From a checkpoint of a small class-conditioned image flow-matching model.
Model: 3.97M parameters, 48-pixel images, arch dit, patch size [4, 4], layers 10, width 160.
Training: soap at rate 0.0036, 17000 steps, batches of 128.
Data: trained on crops of objects in photos (Visual Genome), 35.2 epochs.
Rows from block 3 of a small class-conditioned image flow-matching model, named by matrix and row number. Rows with one number belong to one neuron. Each number is 128 + 32 x the weight over its row's rms, rounded and kept within 0 to 255. All counts start at 0. Numbers have three digits each. After the name is the row's rms in percent of the matrix's.
After each neuron's rows are labels from the 100 images, of 14976 (inputs lightly noised), where the neuron reaches its highest value: "colour at peak" is the nearest of a few named colours to the mean colour under the peak. Only what is clearly more common there than usual is listed. The data: crops of objects in photos (Visual Genome).
# fc1: MLP up (model.blocks.3.mlp.fc1.weight, 320x160), inputs 0-159
# fc2: MLP down (model.blocks.3.mlp.fc2.weight, 160x320, transposed), outputs 0-159

fc1.61 093:115208121122128121113094095087123139096084155115151118072068124098072141097146122087112170146132115159153108136096104089134113174087063170105105086148112136140076137158093137135157094179071107138120161199107167159072098169110102170136141112103141109123104145157118127045126109150151171083153128138115141146112172138101123148128100157101140131122089122136085142157136099153091205117144145076126162164090095141136057222154084131156064185133105109134154114153060112140156105108141182
fc2.61 095:197182112191153153081145132147078106146149126133174132053164148166055085136166141095104132138211119153161158109085152177153153109114119140133075091170109151166142134145175130079175132175107125078114077148118102133137140165159144098079147115119073124157132127111083203168102144095129150150104128159126144164120134127148128103095128134097065146095051149160161117099177131130177067089215137104180119133150126095154120124153138132166098111123131143102141080092086147111103111162146144
colour at peak: pink

fc1.59 108:154096131134056126159133127137114127124165128087146091114058083077136079151121111170155201076143144104111155115144125150087188141149114134116158141170161148185123137090114084166155117153109146159150151125116110134103156195146112142148138144157167078181163152078130139101106124122145126123196145090166177080099130133165126131162069109040128073111169104114081078145147125064130111129137199158134196111108113147133146130144058117083123176128110129114082148137121055106137183086104116
fc2.59 093:108196104144151072154126099089099056202178134138132174095135123106084125175114131087107098130121121111148171095114149065094069106149141081113125149100110129137135116146184117164144087171112133136076125171113129092160182089155142150083144129171166183097154116165122110147149094206084155120118175158121177141140172151114133129104198134046075101065171147105127121117104173167096107142064131155189124172121153143098158112158123150141167092115122133146073118134109098156140094099141126
colour at peak: brown

fc1.152 096:161247111162078145135146139125163118157104128156110086130067140138168141153168142138121095126122094092079167161158148101071076167118115157120107130187182162145128171097106141107143146179117177155108093118153138154114147147125100110104157146149175008157121113167103182151117153125113182093195157142129159094121104096143150174123132117125124128131155101086139130111124091093076092181132090098139138148148112112205140108175142150148121102098101074059147176110123122126130174097139102
fc2.152 104:046116105173061141105064115129111143132163155118139130120107152133120117178161159094141145112164176077140130132195099061158132143105136135149114170076097123170107123137125125125157095125145077185151143174163175146155048121128138158133193167150115213106111179124144087095125095106160128098111161134097096131087139157097154092142186113148129130141112090122131111141132120140119117088144121145128171100137051156073096091055125119117091176118181157151165122174057158143113172167166143
colour at peak: cyan; blue

fc1.148 099:124143124174096157103094130149144106097119142126151169130175193076142076143079167137112187100186184147104203095173113175104092143125178125192154108116082132165110183124170150138098139075136086161108179142103129111115146064180146111107120136162171144110145137186082153134142116160147143158050111127135138117118123146126133078122110158168137123163154111056186149108105122084134168115174113164126122143130071140102119183188156094116105087139103130138129077149133200090111154116119185
fc2.148 102:107108068153141076162109148122119137144072119132195124091147114063173082141039085144151158100064144087060103140127144080163144156149144162145135092131207187100178129167112113149132130145095199189127144118103112128094132114085147092150123177158118124157124128072118150127119083118094121162122118112119125176131110156178153100133088098076109103125147120112151171128060158147164151140120195141069140156162086173135112102126097104118167109096084181091097141108154081115121077114139146
colour at peak: yellow; orange

fc1.244 082:150082116148142202066120105145118102143126095143078179160109141119117136110129152169150113112127143120153118137142152122086113115094105089134104152139130197137171066091096134105090072180111137148171135139154097120139085186171126138124191102143146120129092100151144114155089168075119075139087117208068139134117127139090118156066164127170135092150139210126134128174157067083148182165129028116142199148147077111104133070131126095138150124092141107109163118130072156105118143100157142
fc2.244 100:149161103104089147077123122133183105119103106054120158129093143126080161136163076165166105090137107112132146133143096120115057188135105066079117137097113115080098172125172085138100159160139120143110158153130138169114163141142131164107161072105117181123173147156193095201171062167125124121146114112074090142117130081108107157158186163188161165046099084109146126179172084100088154138115153135118106172148101168112131117170111110145139174174106097086147158162089112115125117146101099
colour at peak: pink

fc1.318 104:099126145164158195161181103163130195150123133163144096066158153098184101112105090105156108126170165134061132127121143161147132122151084033132115076188156178095164129109135153156118129116219137134109105110068082174172155141141141129086096074112148118131137062140100116094121165092132169091163135068159194101154078121085126118167152123172130135149134098173177099125146089148176112117118119168136111195103148127120154095150146123128120161076120105127156118122104107106118184135104152
fc2.318 106:110177060123183121117129144094135141076082110119164122128126105177190060187131130091125175095165131174124156071121178130139138098165135163075155156136138193110085091086127170152115124137089101152178121115060159123143077093098130124065127132139121130122127139111168116127158142102136133062175153146176143060159109174120137118102106166165110187138133105128113182152099139161091164099134182158114192105095063106127131111150115125117094129120121157115163088069125180049111123139094116
colour at peak: red

fc1.272 098:073064167152089151148143155153159074147123159131128147140098187149064053139120114134133098145129143174104132090164159176116150175101196127118128192114081082122170165129123109112111175094150102081134088076172117139119132156080168074145120136134137124135135069093089139151174119044143129071135088145105130128117107153102174137145111144109121138112188147161121153100122085126087117135091143056135046120143191199110142149110104138080113172135139100183100116127135149141125111063127116
fc2.272 089:118141129131123082103151189167086096102164102109141167099057079149090140131125144100142179190116167139151134089185089114164110169148097095103165158065104152078101128179114134098122121207087125155189093132122157094103175095072142142137153103048092135117130156103097129115073075144123168119105153210133123131137130124138147160163127109072185100169161102126086117164156101129142093097165096129155118098138195163083162164118149154129148143094096106141098150141146183112088152101102116
colour at peak: white; pink

fc1.291 090:090134129154110140168141118151123119104100110079128156151127203154092090116131171155119165152071188176065120133124157116103079142103112070167152117074149167097116130092151114101113159173102118122150151125121161130054098151083131072139132118175140142148189062144121127098105130110172143126183129163083113102185113123113186166152084169197141127163098203142138172125080094166131189120200098127132085120116122138109107118173118148155111139124094182157174157110129154104185130150120068
fc2.291 097:069141110106176117090038117109155118149172115126139114105083120150089074178133120097196134146138137159140135131142129069101108145117173154163067105101149148144088078163173126135109172172116140163098103134129123130142095129134105095139132064089108113180122167096116121163133135103108140143156130146079163112184129176155083129164060115121165152159036197145101103085181146105154109147129077144133143165113141120154115100125139078166158164051128112054124187168150094108101144144135167
colour at peak: pink

fc1.49 095:111134099126181122162143177151073147130170165126171163156169090103152157126115155104081156163148157122125158078182145113097108120105128156145153184143077113137139156107173115149144142180136128119115113136123160115089186102166121122213161114088124124109135135083133133117102123147085136107119088119163097143114133053159151178161137171178139142112127138201162132139058131155107103086156084063161162101136021085112134135133086057124138085154142145117212146149154133119155121201143129
fc2.49 104:108142153120081118177128162143178121063167100112184120168194194146077127083148095113144165130138088207151126107147172081116077099151108112129068134139154124133132071118093129095153126091135128081175131113063212149167124096119096147143160129086122115140119118069101144125164090112143160112106140159168149115140169193111157124096124127126131156160169197181121167142154139149144133090178097148152093131100155148166125093061181082138138136189123154124126104122164117098097171141080093
colour at peak: blue; cyan

fc1.246 086:152105150134128081106114179153129110117151133040158179156130145114124121107143108144154170114141127140160163128155099070102122150179142126098128186144169064085114113092133111135114117126137136110125170092086130169140162176156091123152080108093154063154080120134138155133186128121125148104174031089127120130115103128192036124086153140096130149154146133176070100136076117108137117135111099060164165145112142151138142192091111079070140097138144153190111202128123161084145145147146185
fc2.246 093:161100170098121160132161136213139132141083081178124114216156117141120167112133113152101163151133123100176156102145123168181175173094138142125174149092101163081102138110166107202051132108166096129092169139125163121096189164157155149145069123165118197073090117152163179145108162143087062133156153100102104112102131114142198132127088090136133176125135145129112093117108118122134197176172120160111119143133100160133084103113130100160163122142138116082128163148106133097138177152139069
colour at peak: red; pink

fc1.204 103:172150134159113070121124121138098114118130162091142103182106070126161089120138137152111110167086103114130131077172141095115169133126118126055108129065107114182135097157218157101086126128135114082128075124144125134105143136149126113098193122198151123117164110075142084104174146169149121150071174121175131111136189132147180116212146108082044124139163172133104121112163095126178099081104103093141140144131143109117128130148189165082174105108090168137148190092161145092119142163150093
fc2.204 095:167078065152175116128131161159077171095175138190119079139135171120106137176123086139130145117122136145084133143188148153132118117112134085143152161090134149145157138076111182149090116040109091097118075093157150115118126115153097121120128119140124172143170166090184143147087191109106142115125148236146124175136119122090149090132092122101127138120128117110158159086105137143088152151107154148147182088136144132193126084125119123130063194126093090084159073205126180091114126121179138
colour at peak: cyan

fc1.109 102:190149092110127134115074097189127125189111135128132132087133139123078123083152129140057138137147128157156122160061095132155101135135138108177156172062108115113125168112094150113130141137092152108065103148109155136133126109089058118093111123117147104087096112057201113164140166123217090184107159157067147070076103113098052183152152089131124123110135150138117144082161137102088056094145136105109134118198091096138090122130129143130154125121101144108102115129082086158071121101122103
fc2.109 095:141054153094137092138099102129085178161120147130155117121120090102137139099195157086069109212104116093149104102061151093132137098134101174110082184111135126113136092152143186104145182090102125166182111117150143142101116101163099114147122118198146140143143180146100153132096103163108061148161181169102190130143113081145134081111143111117137131143156087131091129137129073094136131116181056152109088158139073161150099156072147085107130166069180119106157151113170116144102119123173172
colour at peak: cyan

fc1.228 098:147147083160102125179118109103105107135162102100126091111112115115151074110131145109107124131127146147158127157068146078141142186093150109154132139094169088138135158180140163099122128148142129134106091126072105121098117153225152085149124136128116086083088070091123114175152170097122105145105151093128093098125094060199140078095145155151120117130157120062128081132111118160128113080073116076105084218151132089181125129125132155113152065153142112157160120182101192126162104095030142
fc2.228 099:085148128152111140120118123118105174116119180136175076114098132173141084128147169087159093137093163116123111111136063079142098183133150167102087130167058138145104096121108095120141168143085125112117110136169104124158096130155129129127117158108097172085179103130103169116157116130142126155164108165084185145158134131083152107190190119105127128131126142087111088121065132109106126091146124142142132076162140128077149152150090132183116120094140108172068250160198109108034085106170148
colour at peak: white; pink

fc1.259 104:138182079127127104171131088148137160141150101125113117125106105102138027120133147142145149111143126154121255068127147108134103187164136107238123148141142137095180149132173149098106107141167132086110154155115195126167104085128159113155145132096124135153149141146166119134117125065124168099107138167141119168157121102110145104075141123072115171165092141155132136148180116149152080096182102114118128074176155160138108120123190153157135161135083127135092123113145151162102143135156128
fc2.259 100:075135098152111133118141145122098095175122137122118109157044133111095233122122126113086098131131077155183034128105080140023120167079137118095159129096153162146062159122186106073113129063171106185116135118131184111168157093145113142106096131126126154113104185121144144145133101111122173120121154144109102093129079127120129160156118142162200123112126174179117148179197097124130111140156150097106101141182176080138096169129171113120128151115101088117136124156153118139134153105120105
colour at peak: pink; white

fc1.106 097:118108128101149131097147157114122111149079131124070152141135143162150130152163187165080140083117122134145113118163132076136123145036109120123075136107138092142119156132149133119130193126150116082159179089102162111161166128101098114110159105130119144142149143100199123111115069083158188084142169117122142121063103134152101113159147174145056087164151117089104166071168129083084119120121132169106045119142083056133104109116128147084193093113161187143139160115184117124201138061107121
fc2.106 097:128187128209111120171083121150145118153131156148061108197197155109112149158161068119126114137126070079074147158107135149152092165105111138132152174175124101069114083113114136139075110125125084163123153139093111131154138157136170094132196104132095095091073099125089142094124110139100101113184090109184113134113117118114073084160206123143096160179127126133094147163137170120166069131146180184137131158128137152134162111109097178149115115122093090160143172115162125111164125146069060
colour at peak: pink

fc1.119 104:131097134141123144121114178206119165072080131074154113129108145141107135118126071075132114134152093179158131086102149180052106145071162172111146173173159106169125136082078070131103146159110155054128105115122159133123054098134044139164156078079137111118103114123071108140125138147167144089101115150195128144107112189171149116114103142125099109131116134104107171097055198149100127139103122151118136121109097131173098130125087183129140118090094142086185131098093105137118075111153117
fc2.119 102:136093113113099099089118097083149172117073123188137161142125133139117078143083146142159146131165118117146160105146181114109095129103129187122076179174104160111127104193090115177127114193168113115102131173134078109091095150077155090109116130124087147131194104133150183123127117120094129157130160137102108175132157181088153108126092130117114151112109144107185142085112151127212126050048143086056092093137120105111092125121166130176174127120092151146133133147074213092150100124104091
colour at peak: pink

fc1.269 101:126178134090113199152117166120193108096109132079148168109133145121095111116140111140129147116166137156106147120102150095101120147166131153127175116110163081122090084156103133146113181101149151147109113111120182143085209139109131130154136156134183124187169086160221098134126115135107184138122203109139147127110171170165136127111154161181133166160163100138142156153091128136108114171055175109169095210163097134105169135137103151093090094149162105140167046139136123133067146154165068
fc2.269 092:085069184160151126083114136127079156149169155126090083143161072119147125150140096161120166118095115121140130146104127160114123168088129174136112149154145105143084144140195066144066135132077125128154196112144082083106184102163114126146135136143131151169152164137133152125153089136125112169147135115094124077157145128129154125087108167135203163119148170121107108196076143108141132116125101095067130118167125173135093066088128122129126097147028156120169202132139178113098154065062176
colour at peak: yellow

fc1.159 094:092084091126116171115096149083163106133193139199155053103102178108154159117104143106109169113096093146123136100074068121145187131089193121172092119133111136110164162090119147136081193171116108083124130177131122107141171129129148181175134096106085080143128157163156090132093158176139111134083117171165140202109190127120121165121073155106081092096136120158126062120166087111111160124108145103098161160131121176145130150145168170171179124136099145129124143146148136171097152160068158
fc2.159 095:093116134082164098104150179184174153101077160060110114162163095144114209121131104149082092088137101157121127117115144077123091075111077053165142119118164137131132073177123095141073135161129117123138133132147144125100166117162117150115126159122065161153156132092120124105157174109106182201163103105085157138177112135116106150161072103092166121107172128150096085058132088059140094097164138081135132106125142057138150109115108141085091134144130101114155125133175180140164153184174140
colour at peak: red

fc1.210 097:127189118116093100124091152173112172157168166156175090164112089120150221138117109151140133096143154142062143174163157124130173079113093109048141139108107140164163156119132158128166084122110160120157125134068133116166188115168164129129137118062085153167072100155142124116097163140156217189119098122120162130117145112104134156067072096089108149103079152135126065094136144099128116133131104087168159081116150106150127122164137122105153143153070137093165091088137115117101101113185192
fc2.210 105:133120169097108180082098095142153154178128147127127153101191130171125199166145119137145163082168113123121093130160077159098129110113116145114102144167125129156155175129131118157156208156124130200174136149071138094137179094154085137158098130117164085091101054142153150120154100084119091111104060112042132116126158120069136176147102182109142118117082079083146118104145063132118128134099082108154165178086145130114131169094170141143180072141106100111176102101129108136148146075166111
colour at peak: blue

fc1.2 095:143184105125084138082165103127107120170120183159127083114168097146159101115148121188169144137132145157120107168139122130150034109122089149135139178139049133157125108191135068085186125041120185111146148108121162100166155129088123124128134099097148122172133171100107129123104113142152126126181097117097094082157113127128084129153085146122095143113035134142110099128093172122097125066168118113148192158129120124125214144081111126132148147165095149147101136061173139163175140124151178
fc2.2 095:107040120193128164177167148128169143017135106119136197088083157087126086110120197087145115120177107132135187171097133103133136156173153135148176134136152149162161143172114129129159081141089130142122114054085106151118131069123151197163139155156150095116154149149144117113167103154083091088132163124140111140104121123169153114094152167133084128117079121161170106111109109113115117164145143109123114172130119139138119099047111087127177111096122187131167181131162176080105102130139089
colour at peak: grey

fc1.17 098:131156134115117067136141096129097104181143129081140160111155078139130115099121138157112109133133036116104094076179189149118148114172155096116158154082171111102145178117129061082086107116165124228111078114147112109103129223124145119144089168151094132165108157100117154178144122071169078109115130143127087195141096154103173114152129189092124151140160139121154131098095112114101180142114139117128127115106103158178149099092125139146163149120062115141114216137113105113108164082157089
fc2.17 114:125126119123107162154125109163143132132159178177120124138138148099120123129127085115114154124116071058120196170153157154183131114090103150189118207192102126058109147164164146166067120091124099117123135151108131162159183148137166133069158123123106140100157101128084179170141117135094121112132113124138105088150058167126106162122105117079122172105081110127124159121097136050140197157109138112153148193110140105116078138124159131097151139151147145097120092187091195158132140099235105
colour at peak: grey

fc1.266 101:119111159153145103131158169157171102152183108128126101135181134101130102149115134138170096140186074128145128139146109116138100154087192138105124123144118091117133128127111083159160086138085105161115150124114171124090077102128150124180192129137116127111085118212165121083048175138118147129136112158087149128150074125172064105107188175087015130116116113127079156135109154179136092120130076115078146124144097164139155076154096098099160107109133155102137138153108128182082200141171070
fc2.266 105:124175083104091183141090148133181108123171182109123131122089087141140097148135076133159108186124164138133189085157170097138117080088104135107149192092179104080121081112110187132166146080220156122098111177091150079153150138139167121132171126099163142147145137176090118133176167177156131110035179160127117149117138126125159095170117133139091113080122136107162126098091099126103157140131132128080164128120132166107115156142159139168149106158057107167112147180137116181151170115106074
colour at peak: white; pink

fc1.62 094:187094142172141178116128114106141203163152179044110105105140115097156139173138074101130096121130107098135110121130092166080069102126121116125124121126122100144193105155160164138180138109101146131153187114124108141194103110080191098110112158098134163045121088134133080090103105057150174112193128074143130154102109131099089116167138168107133077121137104127130082161109176176116074149141159097194128126149148111121192103087155128146130151079143155097140099199096126120124117112120170
fc2.62 096:080162128121136128109134101078143160157141139175151125123142124172065173123122179124114142075123105099121134036118158136150117125082138124098127115128106128140188177168033130081178106125114154103136145121147105103136156081138182135136122137113130103142048201186133143108151166056128174153172141157065114137162127176139086119123117142133127097114103168103154104062132137096176150110150172084118116126128198172123146162154140120067096129139137116139073114079192062113089146142137095
colour at peak: red; orange

fc1.184 097:075101090139162141127138088159154081119135065111183100137132128115152129158131145132070161135076164110163123128116156153083127184205137109070115115180143150142106096102145136154084120065168215134093145090108154104125139180115157127177134178100206095162098139106153164115132121087130155130157121160156146105168121135053140171049141107157132094184108151138131169152090128175077151139183151111178104110160166148137175114148133108159201119148138134160123160122091106139132095187124110
fc2.184 094:135071118114111129121080139161093086091093096148149049090133165118153085154141086114082076161137117154093167089133144122112191123107141149166107128117115091113117167110091146076126089156181147148055143120111171086092081175120117133116085183170120141147151164082121137094119161138096134114213107088093119117090141150074073123103114133147157213154096099127119169142123177098154098062145138153174152139123141082145102121086097191085085095159094119142102133161135084159097176109134115
colour at peak: brown

fc1.277 099:104137160154082200127104161176154133075121128107161079134147126172152155084167098167105092126149117140112138162177132105111134083191150129102112138154114161093175102120098096107174067105126150121083142104142116133151164154138068077173176115132113122128153142142116127092177159161112141135067141122165094115159205141063162149068139150122087085113129089139161149130130133108147194114130162077185142132113136111143070144100159096143179053082083112064088107170053128141108152151145116
fc2.277 099:074149145106138162086165141126120137094095100115157179143149128171158146158159085142119115137144072188120172104155146157118200115110131115043156090145148174116124136120139100135172150051123136183046122134166156130166121125109118138122122126189094132153125162158165155128140095095150099113128127140132101160170122183117155215113124177164131115126100159176087127107136080140126149171078202129094188100143149105101121099122138157158199127090114118141135143210077156135177179173105134
colour at peak: blue

fc1.95 100:101170179073184132129131123118093135101151132148133124124080171129147157124119139208133143137087104157163139190126147118126087164132110053190125160177159139104175134166143028133117144148113123086120123166161179069097114136067100177140107148119092131154142116094174081178068127068149154121134108174075137107153139138118138127067129166137091173104137158079122177120148130138106163061130132145131102100144164157120134172058129094123164148110158148139140073141193134177146132083129141
fc2.95 109:156127131109119136165125110099094115138187114129147153121118096146160082144096128126088139177130130168121086124134088097143143164162168067132069138165140082128189123136130154168159162120049119079130171118158133170127139185118054158153154098167160148194124080164112111121177145135113104125127090121167116087124121097149127125184146131094085107094147142081168213165147155097201142114123113092081105067151125108142121142179126135067136065164127116155105158108159186174169199153141159
colour at peak: white

fc1.309 106:150139094115081153131124097143067121178089128125114165096100203099093122136128131144182155173120105207120125073176126158121169121200162072108093147103141167103124127132199103121172178139159154162135077183129134154179137183183120094143095113172136124079136130113104136136131139127149163097107120113156136065149157133138099104166149177185108133170139107087114122190107171139092117115150076090201156184144083121098106107125114114107112130101184105110130120178130125185130069100159091
fc2.309 093:129179137128129077126155134135136124123117122124099155112149106106132149141128159129114130096121106134138098138064134163141126151077142153222102154135152113086103222091078103105126109162189147142147092090161053147132093177168110112144036128097162115108138128141152111148115096151074169095094145176094126124089109120224072113162117108125211089160154140099177073130135155131087090131150157106105125111110146129177102147098164149104088065169093115117113179162086154175096149108137122
colour at peak: blue

fc1.167 108:141160139066115144110146112110110117109173188122072181166121077148103105144120090162160122151058107133127144142147097097132118102101083091182089093131165153140082142136081121108099130210114164130133099106135108076103136109100142150085131116115067097087150116159178176160110173125138168059186130174129099098160164115088120125146107158199155168139158125112164109120151149134180139136170115220105155134140128113149086123155107162171128152153096183114100093127096079106059171154186134
fc2.167 107:157104100173101089124137084112078114140173137120075159088133152160076126131112065081105140114072170143126144106160149148149130100169160132174119115114145119158083102216115189132102109155103082162095145129167142125126106190113108076126179114143175178150190123135110122135136192104108143097127097120140179189139129112174193202129114171081094119121133132127150199138193114191057077166172089096135127080141117179150117102146139111135116139092141160152160111142137156112119093133111151
colour at peak: yellow

fc1.262 102:131120129144143096155118118153119150126143146098122077093145126100083145156100129171150145145141117171097099049070074108157095180117098151124063151056121092100097204139087076115124104157134121196132123120122136144147161165161108120161068125140130112163181111138145060162090173108106139138092166162130123106120107130204115146097088138097131138135119164058155172128125084090114108175064138097126142211203131171134149103139129145155110119180104102104142158102159060160100084125151148
fc2.262 101:107129142133141164077072172125189188175132140160128144098133124168125126136086070134080193095115132076153098142142128133141092135077096211148127154133191126088120147072134120097154130139072096082170140142139177113125163115090141137116103104133148132155184132140105145103162194128141136115116099086040187113143106080126099083095137161176106109185152131168123089201091106096119119141129160173110142104133152114108085146144127133135133106114082057159138153196176121137169159173162144
colour at peak: brown

fc1.192 098:166108187127182180132173146139149187089075110141087151084121100153184110122128160138145137137135109073152156132083116178085117202139116146120166092130116165157086122176090117089129191078141191170171089148189154132116115111131099134066172155134128111187112130118091094159115149211200135139168155171129126132140112154113086102103145116171161137123108170133062166132112154115150152182164150123205155129142134146123134113130134140140078168123186158138130080109147088131115139177115091
fc2.192 090:077112124057124149168175086117122134127071099125169092161093139151116144142134092111140070156118158113132117123122122136125129076110149121143165143139138137072103152084058078147131138118111129133135149101179179128095156134099105088065137121214182106151158060109121175123132136175107165148137145091158109083138123173141135198174077133158117131099093157085146157152061155101140136088074104140090143110167081094132121171084137071150095140173090206110163182104093075139142126118145101
colour at peak: yellow

fc1.11 104:107169120146140066097181157128113099084092162176178126107117138154112078077132104106100073151129148085140132156104148109159069119159174109090160158130088183143062118060151110158099162122106126106167100103141126136075147180116161188134080182142147173104093173120132138153161132120114150089118167101107122060119101154133086099112164152139160088148122137158076106093133145084065127064181099201128136156139139165128144192133146109085118149146119101155105177150146114074082161100084128
fc2.11 099:145126053143120121130125090137146147126149124122115093177137137202134115124121117144118148176087056133131141162093113165143116104088083147116138150072143137079080107179153168141103128122178155159138123161095152121138211155077087127174127155132148123116148110126134144149133179200148075114122108162163102171099111121122149075094111123124135091123139118082153086126073160180113104095090100136080171123146154067126126094148156159092117067122101185144115070146243147107128152173080074
colour at peak: yellow

fc1.88 097:111062108125160176124132158107078121116124120150137132124201130216103161092090129150146087106114134119134120150175120130110110127128055081188075124128162170086114063171135108133149116159158141141121106110119138154093185117090130084093106145029105094138157083117161149151168163148097123087184155122082180132077137063063117134132173138114098086143118080147104191117112119122148099145073090117151126157149151154105168174127181110148093090171150125180138152127168153145079131111143108
fc2.88 113:163087117091112157153140131110147132205130149125085126178065132122094157115133085158132211143089121118109121126144103135094113095153138110148122131169111086044116104096149135134141121091137050154174056141095152113220143164133089124189078192093107139109136164101099140091095103139094114118072112133142135133147092108137111150092175164137081143141114147170127137098118205100124043131161102086134180103119163149110101136094129107176124127166114062120125106116097111158123146124115051
colour at peak: red

fc1.229 099:064201162129171055132130169147104154142098132132175118114085145104196126129161153114101135072170155123101118138108088088135122074180178119136130140186144096113116114172137165062161140148164109089109125092088152158151146104157162156116161137147095071180150175102130099181114098094122167097111135112093063103140188121129094109107117115099181147101142130107190120133173083057177126176188085124092159127159126120113091162105144115143082133135106108147157190087142107143131165121082107
fc2.229 103:110116069192162159073152174066135105102081106146154158150119110151144079116083111201083123127090066143132143159106172116118119152137151119143127098093133150080140139110131157149122172135110149137069146049069087120148107171160166111142104152083195134089091074162121101138155135075135155079133123133133167095147160144113060091126158172130093096134188087168120089155098068115100129121146159175124127115135124109115135148111144153163126160156078019094125130152152098113096129100099107
colour at peak: pink

fc1.263 091:132192178141113080170122060142175090116161152166146134112123147033111110093141157117186113157127147122126069134084140116123082144168049104128155200117105144100110152133138207086153137093151135098161106139116139170077158142146105117135180165164078134146080148096141143115129171159153164152123215161090151147158123112101116156126152149166123140188124078112153138153160091182081124124111112140104139183137066112153116162127132097145141095132108181122093088142119176141110159139198115
fc2.263 101:119145135087131185202131186098178142097133120118101062134163162124104033107142152110096149143099066164104099127153122167093187152204098074183135145176139135155133132061146101095128153095127116094158083112155188139129115100135136077147196078146167105122094094152109168104111117087122138149128130173136094104110116088163182082135143134154121138123080100104110122137123144151105097072150133147101130128121135109129167163130138078094146172102133082137177170148101208157124115111146059
colour at peak: grey

fc1.178 093:108132133067116083146128107104154109069135157142122105127111116129180084123064148155180043120128084107112133167126127118125096128135118157137099167152178182048091189116153139068073073096157115122156076137115110129185168090154153131164115149170119121134162168096145118119153135167133126120156153099161165132113142068121130063082116175168104128148125106085136103071126108142160102124165146064047088115077121127116091137147084162183140130135153147124073092118132162172164071107151169
fc2.178 086:143151120105105182155102045157129170123210111145138068123156120207119105081103119064172132136142125116160123166134152152153160141216165116130081122079125099173130179145246094102100114168173115164102122112083144165145144144138148113095128120138128113139138134168126161114108153150118108160124126122129100079164081152139139116154087095164162105108147093139102108133112105132133114063202089175115142119135100155183140126143110101151112141090161092116110141172148088209089150162084129
colour at peak: pink

fc1.255 096:097108034139159120078075133255126151108124078136139152159145118142133156157124179099141164132127112096108133061124149133132102121120136123022122089180115085148147142116142109122151130176128065120150121122160169177100168164101124177130097153099059086082131126119083096104154135129101129124124137134107093137108168140143133130171139136158106066106108103078204144171147121156155144071072103102147098146112080156154150121113108086156099154139168094150136108126132106137117133114117099
fc2.255 093:130043170117158108145148121136142062091117131160167113139129188085108161098122111116108103107069110136119133153125114109102116163097137087097163158098070165111112147152144087118159152060083134139132138146150127157155135097198135115143135121160141139136147102129142151218093149166180115092142074131150080189146115202081134120047145109138120195145123181127194087160133124170154120125119117088127151111179150082104106074121145137162068140109072206122096106112112088132179149125140138
colour at peak: blue

fc1.114 095:105147159169145154131109134172104132164129222131125123113173181147171153140152136073092102144114098121121150167142178113103168114129161140182168122116113166081089128072135124085114185125144123196147121079191142109178127172133114108114093120114180167163064018136124101116101169160081171162167152123123137123146163129094154100084178139148103103104143159094095145115147124109125109101134146134124125106158103096101089075115139115169104123116056116180215131119106125137063134086102140
fc2.114 100:126096159106098160130169169164119090147190190149182073139112081143103111131165096215179184136126139157130093084179119148183180161114119099099177138136092101099121134131112195129112165085132156100126143171153110127153156139174090171119099123083134096128132108171077188105153133118191108134165140094170176109132145107101140164218143120129115180128131154091131076098133161163147078118117114125138103082110154127178077089143135124114174105099153089121130118132173193133131077132148099
colour at peak: red

fc1.75 105:028108113145109104170185120136138145125119171154182078113140170134112131158125117122126101092071119196110081064130124150136124107217089133147141163095088087137116152074146104113172165138086131171105090123144139129092127110116121158144123132120120146131102130092090168188107086120131089111112171135115129124131134124126102113084143115137171140068131109179139172182197114132148168143153149160185097093109132128065056083122179141138102208156096135146157143120187160124104123181079084
fc2.75 100:106156155169110134183052082140136112196128143086143134126168102157111113119152056103162079184142170103139143073131195132112168153114108099166106107114134154113186113170065149113175169152099140139043150131138122107127123115139107114096204117135120134158152103123162184160172118153172142106087080119140100177128159147105109148121173138061116108161152140101125145125139080129179166135150089111085067188110099096198164111182108128111128142141098109105103100117137076125104177106133084
colour at peak: grey